config = dict(
    spec_augment=False,
    embed_dim=256,
    text_encoder_positions='rope',
)
Rows from block 3 of the text encoder, named by matrix and row number. Rows with one number belong to one attention dimension. Each number is 128 + 24 x the weight over its row's rms, rounded and kept within 0 to 255. All counts start at 0. Numbers have three digits each. After the name is the row's rms in percent of the matrix's.
# v: attention value (text_encoder.blocks.3.attn.v.weight, 128x128), inputs 0-127
# proj: attention output (text_encoder.blocks.3.attn.proj.weight, 128x128, transposed), outputs 0-127
v.61 102:153102148110152140148121107109128154164142126121119114120109113118147095110104095152131098118131184139130122168123159130053113183149118133109130135137119110146145123070127144155099158129138107106159150165114134083143136140094141158129131147128171145143164130110109070149082126101150129122078107124124118118143106141172140109125111159128144133095157144099100102127100114111126176088118
proj.61 104:095140154158107098085125105098105163127126132124160129138169161136161088116127127141111113145149111090118156141151125129159143130144119144125110133086124105104099112200138089108125145137156165103097129092139132114135162127082128135122096130153065144096124082150140171148154104127145111091150131144130075097121136105090108147142160101139151108140125137116134143164134112174122107138142
v.62 092:140132106102134127109183149080123096128130137167119124156126129127158106113106147150079123170130171109118131084108157070124129105176109155134095117099115093138103147130156093125133137130135145111122157151138138113137133138143128174137139151147134101109094130168114156194112140146137140095098127139100121134144143105107121104084083152145144139176118102160092135117099087122125125160112
proj.62 093:109140165165120148147104136170137156075114127101153107136119131127096175101170102118132157141107102149123132158121142150177098143070115112120199143117096131113156108136156150150103156134116098107116143106127110116119133099067143138117117159102128073123145130058098155133123119089088157130125142162121119113134141156127139136137153112115110132088142136113151144145105114127107126126119
v.63 100:113143154120150148139143068138114114124091084095185140140074104121070079120130128130167158100140138145101112122149144151126145119133112110139110115146155152131115134085146104156112141139128139151127146133115058124140127144130134115120140112136082111151146149160103142137070084140165168122101133118138114131107097125135100086144127157130131157146118126147143102172131133140136136191142
proj.63 104:141165112149105096103101125090130148118166133111142135088131137116148113177156120157155103158104110132177140111110100119116107138174107126094117144126138105102153098156095117124096165116127138138116075118125144136151067110143150129129142122133117176092115106105144116093145149129135114128142167102078141146147108125089119151133101139136130136178149112146110153056152164131107151131106
v.64 107:108106130145132122126127154142078117138140144117123133147134154139150129055136161120118095119125085142100135108136112131153153120125144117115075145175102127142144107132097148122095137126140130144117141183149092122133105064110117098106137185103107119131123163187143118102142126143162114130133159109114166140152189112153155149121155100087126135141114154075132131117132136111166109151146
proj.64 117:165128095146133127106119126127187135109149125117133128131112131106142133167119151156130115107132164090179115160135172163103131160138123115146155116129125106148081133088133092131112134087137131094165145138118097157111179143107195140168152105191145171102102109103115164130122137101104147115141110126145109120130118125113121136136149140146117144117138114157088118127138088077104111145164
v.65 107:130127123113157121141117106168166173164142098145132095143132141113119148147102076112120122099124151142146131106106140112154122114107136153106145163137127178117110157139106131113093114090109112128124156095146121127156149132116091091108112192148102141127102100127148123152086132140103133128133112076106123154135100158101170122130114141175112119082167139095118117116078113120116079182138
proj.65 105:142106127104145141128148162079124146102117135160128158127121131129131141113132160132139111131147164141103132147135161116159121136142110099120129096112088066152139125127159111112149158144148162146134159184108134062107107118149124141151093094139125113142115154166069094098094131103134168084115126178108126138104132127146108129093113140119131101161115125152152134137207121120134150127149
v.66 107:140085113118119077088162105127190140128144125108148085136109136146100118153062113131140119130122094068158102129101149098126155143129136111105085137126144137118146150119138126149157156164121162138112134117124106150108129098148129161170144080121138138082122090156152125110107118116121108133114098140119119123143086101168158117089158157121075115139139118110156123134092133126135162151110
proj.66 108:130110137145122148141156121184105112117110151134098163062128147120137097153155124130159131125117146172102111114158114100122101122145125143103166112105100136123081096117102140115109096092174137112126110103099124104152136130069135120134149172118118080129139169112131123200139105135092152098108127112132156147100162131106131114140132129146117120171120110080112166166141155121145110128127
v.67 111:148116148108167112097143133129120128148132166132126137107105154119126162058115159126133120125133103110084126151146128137196137120128147135096104110108130129107105133150106125131166165148135169063096148142122085136138114157118190076163156128138124147143135130132159160110150089147140101147137116116125118116108144095130122136119120150162129157097166162167115097136161093135109141165115
proj.67 107:126129080118122128193151120145118124127118134146121101107088079132142112157095137128117126141136152135162109115090131159072117125112173103152121140124145064150111098110112101142144109083121127107180129132126138138067143129125131157114123158129125122142117111132074097132119134118131123185093127161153140158123158149131123116126142060137143150142153117105133150124170136096146112118086
v.68 093:134161138145145195108121126098160117122126147123123130130096139126137162098075166121147136126130096156115138119111118109127119127134138091109137081121099146148122060114085097135144098156105157142110160142132149139101067169120088097113149144157072113124108139133109119112133113122113116158156155131182137128158149050135137148122150141125115128124145141159128109122114134120147093108142
proj.68 087:126106068138137123132153125136106145147149131131106171105132144136160132169124135124136100118170150124128104111174147167143138131127118108145115183139139135132176143135144109126125193141090132088147147155095110152131167103143166147119139063145125151146140130117164120149124111157122106145159150092099105154118146167145133093093142138092157139091156080143140144123124103137126138162089
v.69 118:144105188091139120133115089115091072110118127107086109155144159133098117124142159150090134143145144127163161104105083116137179143130118105121112192124092128155132123092126140106076157126127169150130140099121147140113168151133141116102151104122108130172107143183127129121140103135151148101138164125120135132104126120123139168162094107112140114087087137124137127154138161136134122149148
proj.69 114:178145112197117121116113153146128157135134098164139106113104125134195109127130129118124128091108145099123082158146147135087115133109175146116124111135143116073137116145109163110125127126127121115130112163166115113128107106121074159117115159131156101102152162145150119127104142095100138135178132102106148100131117122103105114122102178095104143169125107107082123105094145112110120115101
v.70 115:159139101137170114149114111118131103130104120157124098127157107125129137161143124130139097102127131169151142127149107156131112150097130163122122146158109175147147134095151120164096120134082154134134164094154154173133153113096123135112162106108115110156087119156091091156112104086079167112144148147143095137094093113127190101163103103155141102084117128147131107132119140111095113147130
proj.70 118:156120136149109143100123128138120121112108112138130130130134125183137164071110137165142113086137176139114100099142159103132155078132137136104122127143112112138148121157101103105135172160162148146113149184121127064124104135137116178087099140143155120113153123155145102136118127097123120161139138109092137131111163102128088113123116179058117119136118106145159135114122129145171141101119
v.71 104:122141131148104134116122123160060188156148133113121111125102124121169133115111102128088087140143187113169104105131094131119142136145101124138129126121138113136166156126136119131109117109154114132136118148125115099128138115099106181175064185130133090136144120161173133151140117151101142119117152125096122139159139133118094099130130119135127078077070122124123109120152163098142140141137
proj.71 101:149113161149136107121103145098173153098105116137137126144149126072115128123164154124139154144094090151140127125112187134134103151135137133115119124157136124097096122104136159103148110134120131144129139147188142163164111155150139065125126130119128176132099157112114135084081164109154127115124124147115131119092145136133149125113121155137136122156168163188130100098155111127097187110107
v.72 097:113122147148111121134136125148101144156122100125132136121129167126060118130131144117099179145104139057143136160157151126135095111096106087099126149145113115097103145128141153124164103155134131148141105155125124131122131128134159135134160101142176149154135177158116086093136100141162103116117131092154129183115117093137106128162094120126106133164175179126123121140087120108105100111150
proj.72 093:137104101144152125111115118121118103163147153136156124109075108102138108149107091137152099119107141134113124125081111106102143149163105151168120114164124125132139114162125109153101149114078117082142097106109134093145134133129125126143186158113145098146157081117115150155153161129132128171149117114184124096117141126150117134098183115156123150112099153159095083145097153099151123105115
v.73 098:125175110130085131124133104088124182122157059129143119074115107109125133132130110107144098156066107140163155152190110107129109115139098106174168124123116166113156122120115119089125067125135112082126154134130104117120077115155110114139104130127131118117122157121128167093150120160132152105091085135115156140137146097117129117142148120124096134127135112122120152120111119118111129137091
proj.73 107:160067130117140170163132145110147114126081174098103157157135160108112112141107120107128098133150111136072118107106161125168156135132162118134117143102110140114096139114118128152127133146129169147102122101126129119157140125095146142120150129139131141083115124090105156130089136106087119154132173150151099135089124175101118133123133090136122161113123151114098087164160078086147152150126
v.74 092:106149070122140158116142114155066081099121090127158130143143110136096098146139163138152139135129109143107162129150088120110177161153115187116142115090098104137172105153130124156128133097116124133136110098133128166117115133108111116106146096116153119123130135125102153119100128094122144108161119137081131133089155076125177120130132160100119129077125123100142123105094133152102142131165
proj.74 082:126137157125065162096104112097142125131129164126065125078115134132176135127100104158125128113132159101127109133150145120125133144157139131132145123150151165122098122128084139116147164151131112138103140140137119120174137121136174185150127142181120142123136130144110112167154134148100087165084094140186121128135116141111090122160096132089139130136141090100144130086139129143160145103118
v.75 098:120141096118188149120140113100162134096125114140095133119132159153153108090106137125146097118114136147134118140171103181151129116123164111177172115129128145138069155108161110132148163119128144124147121130135098153170134112138148092119136128128117142099129127133104132108159125126087104100121071066146128156109117139119093161111123118153110146132116179113146087167167148155119159112154
proj.75 104:145095153119070111123157121064088124117102155130144151132142104134066176167105148173133191117124143153139132191101161081155166119142127138138097142119127134119148117142117149100119091146098136106101111138133154096083140136122145142102100139133156116134154163127131106150124111133171130144116138164142101136141112106137125150163132116105153160112131155120139141138107128155128094141123
v.76 103:106164119124120177125144129092168110123151128053181118101115127131129116081135136114144113131157102163162152126129106135105084181119152143143124146162135105163109136086184095109116126107109113165080143092132123121155128140093107135154113134106164107114154123145107129115125121127151162093159144126126148118095140152104130103136132105117127085103142128172106154157157129122139123154113
proj.76 107:140128126185079136106149112100128152114145121133155134114141118162119139151156132157094138096130144138126133111110164120155146089100158112127073141121119190139121152176139134137134139141128117127163121152174102150107114126125153133083108100145100112119096141133161114104154142121144107166105134113084080174110137095117137136125098162137121137086098100143160105079145089154114161127136
v.77 107:125152153144125145122139136123098088119159093139146137116146099113124128136153165108116104132146087140068105117139134141115130126142112147109137118118064088126164094155126141146125131123092119140132127160143151152103112080119112128093091127094088143156119113149164108073144159124191133166070131135152110095147148105150130111160133100110115099140092170119108106096118131162121119138152
proj.77 111:116119113126129141100089078116191137153078122082158138112102123139121150110088104154118106083133171115149112112095142119124124114160086149174154113136163179134140183119117119117129134095101085122133114120110083122164128145161133110162153124191139165130120116131126128167155087118108129120141126127165135135172110133107110145123126126099107129126154121147133139126099119133146116089119
v.78 101:144091146141145114119130111137102113128154109175107116116106210165107153097134197136084159148143111118093153155142148112159140097103136144116092130143102115155151117145132148120115128145140159102158121106128127147159122107114152109126161159173162158104177157093112121143107109119133089138097105125089138137127157089124126132111141165140170140115175144132137134121115108116160136147127
proj.78 108:111152131135136094127177122138106118093132153100126137094115097112157087138080097123152087119104156075177128119137139145054084136151154098171148096129149079141104111148112099131151134118124103122183115164101150120097150159104120112166107103131118094165146128134162113128157150150130137112131100153163135139133138135103127116100139084130154138119143110133100126130132152117117135117124
v.79 090:155136122144162107108167124126133151141142116129164122154131126120128099140111139155149113106085154125164142119130130164169084147140156081173100101127170160136163107103137110147102098109106162172115144158111091148099178144127122119193154087152099137109107145129128116165134152125135135132121150155142137132148104130151144171154108111158108136066108111162097127111143112121131096148126
proj.79 088:161097136089116121128126170112108161097114082114089088136134126117136132124147138085114131078153178169146111119112159113163166095106097138118124119140112100142156108144067153132119117146131123115149110141115133118139118138099092112070085162110131130207145135112150127123114132148117138147131150133107149122132127159110078090086119137100111104138133140131126133107138124117144143083094
v.80 117:158130128158121134144108098135121173169124123106138157142093160123188118121114152111133142134123123154141158099152103104105167142104104083121148131096150139123114098116142116137138130126115146093125128149095114126094161152109150184158134199136127130127125125134130132145130127109080170090161104121136087127073121145152127113097192134135158119105128134192113125149099125112149105142123
proj.80 117:124106149138137117154087120136069167126123148116114126096122113121106117132131077164125142142104098124095140096136140136143115080133160154084124141175140173120141167179184120123122133123124148129149154152118166187099111114105105117117121128099136092174163145145151115113106159141105143153100179161105113156102146099134125125131144119103145125164115127138114141114133097112098162104113
v.81 114:171179132140114144170121158126156121130147123117121106109146104087123157136125116095111096117134150187146116151158134115175107107163092121141158143101106138116123119095126117117152102139121104128150131133181136155108103139138085118139152126089157168112123129165092082101133172141128116126134136148129168168170128114102126141104131155137162107182086170110096115122129128099122146150146
proj.81 094:129072101089155137091140091120169118149106159140160167140150116137075122127148128105154113135107121119079126127127108133127172146089134156126111173137130113137160157155148139124127164140116177169107123123131092077110128107150146105114144120168096111112151106078103156102097110128135148159142119126116092130136098145118137124166128107132127123100149084144163119164097084137121108132125
v.82 110:107114120131166113124092153131094169143114142140084156131099102096143167135153060114154129104137142154101097146135109147139085107161142119141130096148132102157125142134110134134152089135114062099118136111119155146109125127110099103117156134104135160180137132131130141128137117118070121088126162132150097141128116136107137097105115134091141131138136139173108100171105102099128076092147
proj.82 098:127128138132139091138132096143146115155096107138144117144145123166082154127141160148136096180129112106094150106112102143142158125123115142108105160113131134111175113143135057119130160160103155155125181138099179113112151103175132118108128102130172160123130076083111137112099138110128113173102117151140118116123141128154151151159153129146140155105163165154147140116142124176144116128142
v.83 092:127159165126103107130107092133146131117149123160126101153142158164137126137142114152168123133145128117151146096100163188132096122128165168156086174121170131162088122084139147144113071129132112091132114130129097135115083120129138146133103127103148135087081122097128171143149092105101119123166136120101116138107097129160126104085132121100149095139115112132165150121165162124141141134129
proj.83 100:108091128161160119165148111161084077140184098109128121100166118137098111107131153134135119140119143166120083147135160102128114094113143148145065137120123094117104149148150121100149142098144102160145152084139147124115129137097132089114110126101106097141140150134135099113120164153152128101112116080083129092129128105087125135173101146169097135145104105138117150143124112155120133161126
v.84 114:146154122160118128093132149173158136102120133125123136144091083114116119147121108126133116150152095081109136147140092075124109113180153165088140117143129151079118158139127124152144134126154138126106148122103121133065119149134110114098136125112127098088149112087132153121117103147060093098180167135132117159110137143119106108094145161126138151167127092140133153113113145111134140095095
proj.84 111:102134142076158124147122125128107096159126160145098148118141157132129119122129118164113158147129055160123149124149111139117149154108104086141148152173124133162119104126152118122124125141132159111102132110124193142138159140119180153080160120102088114106099137158081113128152132157144117173127115138108103130139136115172157100130178139126130105158150111116176149147144092146129136135154
v.85 086:142129135127147159160110122102090190109129170155096113129149183105118155127125126152120126140080088092090150099167122110118142131126119144126132143151129158147106110131125132109090116123087155075099153123100096148109159135131138077099130168111127110136126108130115146134123144153119144095072160108124128122164145149126140145142100080140160157074151111086131101134136155127136104128148
proj.85 084:172114121115134111123152170122159119128126110113152086162083103145158138132116126134117113132157169112148100169132133170156133109121097088125133120083111097138135145102123128114104132143144136152146138187098169105086126118123126152147087092179131158090119160148140128114117139073124134102181141159135118153139124142165125130076130156103134110156117132118080129130137126126128104172160
v.86 098:136140148151088183136126160109140112134172114112132120159094122152145124093096142138155119134111117108182131147101112119122168162134118080166152092093150119122125117113122075121137139116123126079121163140152106103153132124152094111133101155145144106084136100131151176128128145164088111134142160130105158128118119105122119156107150148108134136147069098121126150125150149091146192138129
proj.86 102:107125124140151097127138116150135144088114156119103130113163158101142115196149143100122119112098076140131105143140142129139099159067180124116115171100126116117095127086136178144122079134163146110118103094158123165098144133106157124092164130123103145106112137119138137122090138134102135112137144133095101138112107171125131136178116128116125162115155123086129134140125094118077136160116
v.87 102:135119140066156105143084106114119163124133161121157134152152126150179099107104113127117107146141103093132105083150095104126125127121109136137146155126131172138161118091114115150116162116117114115110141124122109122141168153144126133161120130147135079121074088118095129143145132142095164078121156149126099102129109165112094103129105109141123136135094132115159165130184162105129088160091
proj.87 104:153122188146098121145143192145147145125126120177095093130143133150128175128169126133081164148101116140106152166135163143154114123092121128092109125099142119113122131110136159125101098132187141177122128146171175162098098122122081137127145157124116146099136162144120155130097117112111164133123135135099164152108140104142142153122146161098148114159115117111104133131147138147110140115158
v.88 092:103178144087150157170114146113131179143119137102105193132066131143152111156133099138104120112128145154134167094163111160078131096123123108153153148081104120120133109137138132162127086074107102154130149097117185158172106097139079141142125165147099130110101132130110131137102123124113127119116117127133119120101116155120106102121114121111134115119132117074127106135141125119117132106135
proj.88 096:130123139141069131155122130127129095117094117164112118164124144121121136132113108120138136115121068090103151162132132180152139090134128149112118125156168177109139128113164177140132103143122137123093096102155117111115148161139119128157135082150158139128144129116165132133118117152074139099121147157109172147125123109156111152110182077117136174098127136165123149114142101138134183124151
v.89 104:120132128093110080130140109151138129119158091127119127153113064095088146142128103151187125093169142144123147159123154137125104145181157149110136116123147121100142142111127152152150112132120082111072174124110134120134126154103119109096108109125125110105152121148163105113141113137089163119184149112119112085087159145139135143097112156106115141095138102132119133127149109167144119104079
proj.89 097:123133138113124148168119125131127107109110110129093088081156169153168078078130154093108144148161116148107106107128115109144164137152104111119114110123131126120114117133150132147134135135102112128107147096126166122137114123161134189074140114138112165106123124145110122111109136134165044137094120146111125097168121137109098091132114140115120119155136107144185179129162131110127139163102
v.90 123:124098095117149110147140121106106113142138134151152124118160122098133112132178078114112125157154122172120090164165172152153107098110132123145120096071107088135099156142116135149107159149135105112144092124170146070125137149107159156148096135098114131114163151116126128125112114144151144125098094164119133116106174125082116088129105131135120094161128134167108165119153095103122111127147
proj.90 117:109131126125102141144125106140158163120134141111151122128111086156085181077116153104118106159123133084163157081092129112111136120157135118123131139130132129140135138120157109127162115088138101172135173121149114156131107088180124100156151156116117142137134087117106175105156114094137146150108126137134116138123122134133183143140125087160146121083145159113171092138134161150142122085097
v.91 102:137178157177140146133111106150148138124120109149118168160112159124123149137141106176138104128121159089128155155131153138113131129153135160128113127125141128123124174098148141120091094111131134135121150163084100152076132090115110123117185138128162148124129112129130159123100141135076132114171110084128182145127091132160141158134122145129158189112112106122111105157131172134121172154135
proj.91 103:109090124075113112105099126111120145139154114101138091100160155121165122132128131108137147090130151165124134128144083119135142119127110122121130106123130125131144125173114135154118139119111142081132098126122176105137118159089154129090101115134145083138183175141145088083122126144143082119127144150106088120135125146105086090123157145144106096166168156137150160119149085119121069120121
v.92 111:094112131130109141170129132129067119087111113124121107091161133107129099157166131089119155134120101172103120131124165105106157150143105147156106132086119109145081156121089144147134137190113152111107134088109085089125124116136128148137136122113107138083124108152102131157140102104132149139161132145126055128140152123138161143130150175118115110156128139113131141131118094086149156120161
proj.92 100:146120098102147115118142101145181102102141150145132153117148134133140138108128087157186109136106144083122139141116144124119141146129153108113129138144134186106137109107161111132119130049136088146152127136143109149139116091132140116201169189125124115143143129099109139151138146117149100133085133066150131105132114127130130122119087115117123138094091088093145143149137146157111118150135
v.93 108:091145161123127127132071150101102136142133137111121122106135122133081100100127129095143123092155115121127139117100122111149171145098108131127099160131136144145111143136113125122068131142128113115112174111131121097152125182156134090139149130126079110094109098138169146129156090153168164107084112123172097138116131137124092117141138103128076093076165122115124128165143149110135138161162
proj.93 105:174101103188147108155202130094180109167099102155144139127119146149159155173123128120075152144124149132136100150107147130120106124098134083119122138096124125107149117116143142108149122099152115149136115139173142135129138082119100116144112147131169117148120161154103113149118123089095122127142155135119143147126142143136139148123097149138129146152070167137061119135156136112143115116129
v.94 104:148122152148147146124130083121164111115119139143140143121112157146123131171135126122109136129129146100167168136071179153129160134112135110132121098106150123130092157127120104123112100147132202128123114112111121104107117109122145132145149114150126139169131125162114172095137130122179105160097098123161117136116149044144119180158108115118118155177128108105126106144122123124135132172175
proj.94 105:151144081143104124091120112154120141125153151111119142120113151126140105131090178096185117101117143137162089143149107114114137143113126126114127142119121129113119101129164124140135112089131132046133109133135130094125129137103124136136117155133121075123134135091151113161112108119103102124152162112128176100098115166099107096117146153166132141072156172116145105154139098109095103114070
v.95 098:106149160150132128184126144105121132116106094141069117124148139150136127112173110116105119145115121114085138121097108167125131113077126154142123157106115137148110159154108142112099091129105110120152149136155133166115125098131096136108137137094104110093144112133113142148095121146120059110090125128194097152150127090132144124172108118074105103173142137127167105156125105135120128134155
proj.95 099:164093101107159087096132116118176095152092156113171116132131154106075139131077091161134104114124132132145126143106181103121133120163116092151143124123118140135127147131164108138121125109148125151132129156107153077137164131143129114144131154139156119154085164127129127165148128126143150117148107121084123118111081117114125129083105158143118138093120169132091096116074107169140110111152
v.96 094:118096101138106117145131118087092155147120132145081150098117111136121141125152120117137120121136123135115112135148124184108152134128122090100133138163162143129089163166142116123150140206131156147140107112089134127146128148109153129150090090112154097153151188117150087091180132134130118135139167113168118128088118100089114137132190118128146122106135136100138147145147147143166114157114
proj.96 093:159134110122100126154141138105154106166129100125144082132112114108122109144080136128119126133102156139162125107140119106106156110109137126129103107097129153148139145117169102131084148087122094088137154108142077137113082149149158117094166159148092129138145115129109140141101159126127101143101131194090130159147094173091140141093147105164118159128113098127108162154128166112125159098128
v.97 098:167103093135126087075112088125148143103143142158111121097142116100105112109110083135146106130160143132113081153121110137122130147127151141105092129193131122156117134086107120112132117118133108126138111131143079156124087125161102119073132097175115123162147128139105145145118148173136118122110177079088129165135154148165102113126140133110110122146173133120156127161129137139111119148168
proj.97 108:087161156140140167146160153101153132137102101111142140126113107124103114172115142146149162133097138139190148146099133102103092105131140134125138139093142153112133140160115124111110131131044136092146097129142169110113121153092140109153118126153139128085116150132141120120133155162151130134094160138154124068147095121096115120084118153167126124153084102102128150147122139101162117149112
v.98 093:095121112140097102112125112104143120139113194137099122163117105110158162144149106148140107141153145135161118145130097117168134158110143133162163145153130123125111174146133155105094108132091122051115076098141130178138112161160101125112151134136142104136163103151143134118124112147146116125113181147148140121148149148109110101053123112114101141165109130129139111150156160122133138147128
proj.98 086:151124130109138185142114133140086188151107108109137140100101149154097089131135150125176134098150145117138107104116137163117112130110109121113099100128159153136093122118118164143169135114100100154128161125120139101127087158120122115170106114171116148091105092084149117168151134148125117163148136069096131100150096111121111141134133091133173117130153079154151145132139122133128133155159
v.99 099:137147125149095113115106122140087161150148088097127129151072118144170136128145177134147091124155146154147143098150145172128133117124144129107171176134147120112103141131129115139150113088116180122100060129150158109130156160127137136149139131166152148178128144085111145163106138113143111127105140091094108148115117150139112124106116122130136104081138126122153125143113132139093174175103
proj.99 100:129095158117147114126168111060132105154131179132140154122118137167109100156098138129119184138145124143098099142093118145094129120133116128150115091102146131109150121142132135108106129123086062140116171115109113103171075091151121139132141156123067143105128114143137110128127122100148112141118135140137130129075126111131149140120178112170126145151124153131111130104150175144170107104135
v.100 103:134143104120118057095123096153085108107126104138140078117146164133126123096155121115146148142141103142099112120127118118169129157115147155141098144121148062115174087128112114135130145115129171126148145107154143122106120152148150091126165133115177180113124119148142123173144152156093144102116115126121132148142160118120174079150151126120130121161156170121135145146095112162120148148158
proj.100 103:116126151161077157139165152115126100139081146169149149147109106119125152149106144125095131115141110119079146164143161148124096112150171098097137099123109119111115131113145123105108085127141097117119122151110103176119111123143130148157151169149094100119123117142107135112109091127142127113129125113148120083055151103158114124138108165141097143125129127133134107129163104133138086096055
v.101 098:107075171123123124169104141163096140129138088114149178124173133077154132140099102155137124117097108159135125163148103114106096107123157107171114119169166162151163129104103146130081104144128075155135135130139083099159139111156097093160114109148133163125145137100133129141093113111118157130165123135150138132144127135086082120131147134157106133118104125109152099127141107114141147122121
proj.101 089:109162138108122115094116154151142114120137137107120129109167110151100128097161095126144108145159156083114121106123130142133125154075097167102141110100126159089135086100094125140189171129136122158136106108151154146082111161140123114102127141127129096152148111088151141110155150153149093100058120116131131122106157093106102095144129127143144112144110139179120172100122149124121104140127
v.102 097:144148124105139140117166096164095106155131103125157160116158114202100143130129157134120127147104123175142132116106122140123125119176127133168127129120159146084128103136123094082132151136152098132101134103102182113082144113175100140166116098085119140171098151124146167157115132139134111123136138142105138086134128106150142103110155116105145125133124071158156132112101110166134122144148
proj.102 084:134143166119132120151126147109150189085170144137087143126099141088135136131119085114127119127176137092163129131146092137096099125110133125140168112143134174162135144122146125160132130096118121130131148133082098145147132145088120153115139127184156135126144122110150102112135134062145137132077166153128116154083136144097156157081166110151109122111127148090126102106136138119123136127085
v.103 120:142112104132061118115123153100116122163135174083118100111174129094091127153143162113120126153123123114091147149139116133113105103125107121131150166147156092109146126116142155132156162148143097127103137110110111095142084150120112179144136143142135113137153139097125112133118130187135117130126152107115099134129168129114099161148130150084176130183088093153086116098135151121143092117115
proj.103 117:114135146109196125119148171138159087114106105195116130138087112157161112115116125173097120136138154135097145092205139097141150142118136138140112113104127137129112115127120153114089131138142171141121108152095145155137177144169110149119124134149112129117119136093105078134111117106158115145110132108134180106115097151136141131122135110160090155116145081118161150163128150139124116131140
v.104 111:157119139138154133104136132096174144101124150149092145149091101087134113157112136155156071109164096092146135123119099126205128138133142113134158126101129159128117098093136089121135109093155143124124095120159119122120100150128140136144135134139100117141112097150115183133124141115094127108103128101130070130101120143089115119117098109148085149107125114107164129153095105141186099134101
proj.104 109:127107133065072127109146143095094156165113148117138128127162136177117112112118099096138129178112123138136124135117142124100098095153106098114148139102165098164116165149103102124152095154124071150153161146117108101120137108112132164137117156135107140070131120108162165138120111131124125139086111146164123128116115127173170109144173145139120128138133148096128126154153160128124105137172
v.105 091:099123106149113119123077145125124105099125162101161146099083133146185143100184105119123132105119096182104112138139163116088121150152148133117129137127132103160097133144151123156161114159118171113146112123136124127158191057096137100119098159115112135083176121140114110106138154134153135106114078143137138135124132150117144118138128094108111137123142136148124150145111130086146136103154
proj.105 091:120132098148113157125165091090115130155109131157136093156161125138095100141142177146138127079105140131101119092153140118127174106126128140096115133095118115112098121183122143093086132138142124145138116142114116097140101148134145125123177169090178150131071134165144104123117149137107139116139098143114112127171105135135106162149105194125129144104119133103124091104114129176100124138108
v.106 094:141144122134089149111115095142160074098131125164132140104150118104158124116141078119101165152132151131140160094139088124122148122131103152166156098136129127139132119104115137133112096121104124145130126141138143129120147099147103083170120108145149158128122137116152130139124128133105109089077107178134163154163106145092172103127109082169119125082078115177117122141159074144132139101129
proj.106 087:080127117132109132108115140166091180177151163138110150130147118137109141110175104129159100124110151121094109119116139163126131152081165133130159113129152115115137156127110128139161143139211122095174096107122109159093095119141104167125126144123166115120097113108143116156089113095119150125138090090151126127113134105135118116138145152116121093141158134118134115091153084128112093123095
v.107 096:160137119107179151103141142131170089149155130123168105150110132125130116126131153119120148119149133142152114107077098142124127112119086131141141130106076146131125144109152062169120111114124142108110106133159122151123123165098132153108104118111150117152115138184142158080087132115161100142098123153135093118148097057134151119108134128151125170111084140151127141115116102107156129118077
proj.107 079:089112097099104129155126086093133162143147117090101120119138117116142138110114130153121134143088091102143142146150159114126154110130127166180129161128165122153127155157120142110170132133094152153158130093143110139136119060096097087092097130108120147119149110125081151165153120146109152123166119097116139156130145123117124092124127096099168120131127103074139101125140154157088141131161
v.108 100:117112134080170095147131124110138111115122092104149058094114062151134121113131099152133087108070084132128144104129101140126138112113151174147163137113169134098141109126114107160178102099144139145114129124126130112174105105151127144133109110117104168146114090136095149128165135163112156108102122152168120113139115120148105139135117139168098120133139128127160158132143116101168142148136
proj.108 097:138086100119087123095178103109135117129103152125085173153138148126132127121119193078122129185135121110129134095111117112137145147157153091117123130146120127163118139105192146130118135114149136176153167135121115144106155103096118159150134133138136120138097127112142154146061109083106080139099122136122126156081124126148130145128127157117139120094111146145106123133086099126134099125152
v.109 080:155177163147117080138095088138097144134113171143082136139159151121130152109135154119136115176105127162152169135108115112132119123138122109163135118109157148082177101107103151112127116143139065132117136114132133140103157134138109102102100138144143117091084095159171140123095157150101115117131092150106144131145101147128153123153132079182133148126141155140137111110136119153125154167139
proj.109 089:120113141084137148109117151166164120097161104155163124111165117131104123166105087111155126090137131085114101136122150184148118142116146110130119058119110123151141157124145117166141161115133150117109138144153148129129121144148109176166149116161130096108136142121111144141138142117109147171153155086139097135084147144108082126097118133134106104112140101157143145138185115082133095115112
v.110 109:155102120109139135162119108116152135110126082128105151131115135116100155129110157097131163153122158123144078136146135113126126107123100132146140148118111133192149124095128035151071126149143104161109159113146126110154119141094117145094109103102170139159146146127090154082117120087141134125105104096143104140074128119115162102112125173132104135145137138114165103119120120153110129105118
proj.110 115:112142103119122148155149144130145137137137131139133101124156135117125083150118092142135082166083083116159192126155139116115148103077116175129128134110126107104137128130117121077182150170120141131140117159125104152122122120102099136141114145110112130124154148152113153138111128152185145102109090161166134129129168132150193085143148090134142106108095133119101121130151122109118170100137
v.111 097:134123158162126190144154114127162112117168173138179090122125163113140140145168134178128106137153148103107130128125142116108167132151116142092161132121150136120123179166163165120154162139128150136143136134147132144136162141114144087113107169116153162100146106135089116124131159166109152136123110142110131100152109150148115171174145162125127168124079140141121140115092152117094114111122
proj.111 095:114125123101127120139103113101089144135089106096111134135103139087151120090107147087165152139149102151116101145133099095173119146158115111132136112134083108139123145175121160123100099108118149115109107154117127096142123084125139138108152081163143118107140143160194122136134124137134140088150120110085141138137124080102122122111115163114157090124190114098120109119091151154147141163158
v.112 101:138112085126114120146126179075103113113153148154124137111143146126174172119160103112149118127118124120094128135129122066168164121081134126143118172114106133104129123149135149112128163129128176129185129094144137103090140083136108108123122113140129114113133117139127113105116132144098140134111164116158095119139117104121151101153115134111145112168190149166102113134087066117102149127158
proj.112 102:117137126146131160158142131147107155141119141143123065145084116137126118139149156108116113105114136167096171145174156170146102134132121160094149115123145118145124125093109130110118086103110125100085156142080105175136125151142111113126158115127141105110117096169134108156088101148139128153145107098115191140115133177155130143124103144107119109102119081084143138141164121124122081105111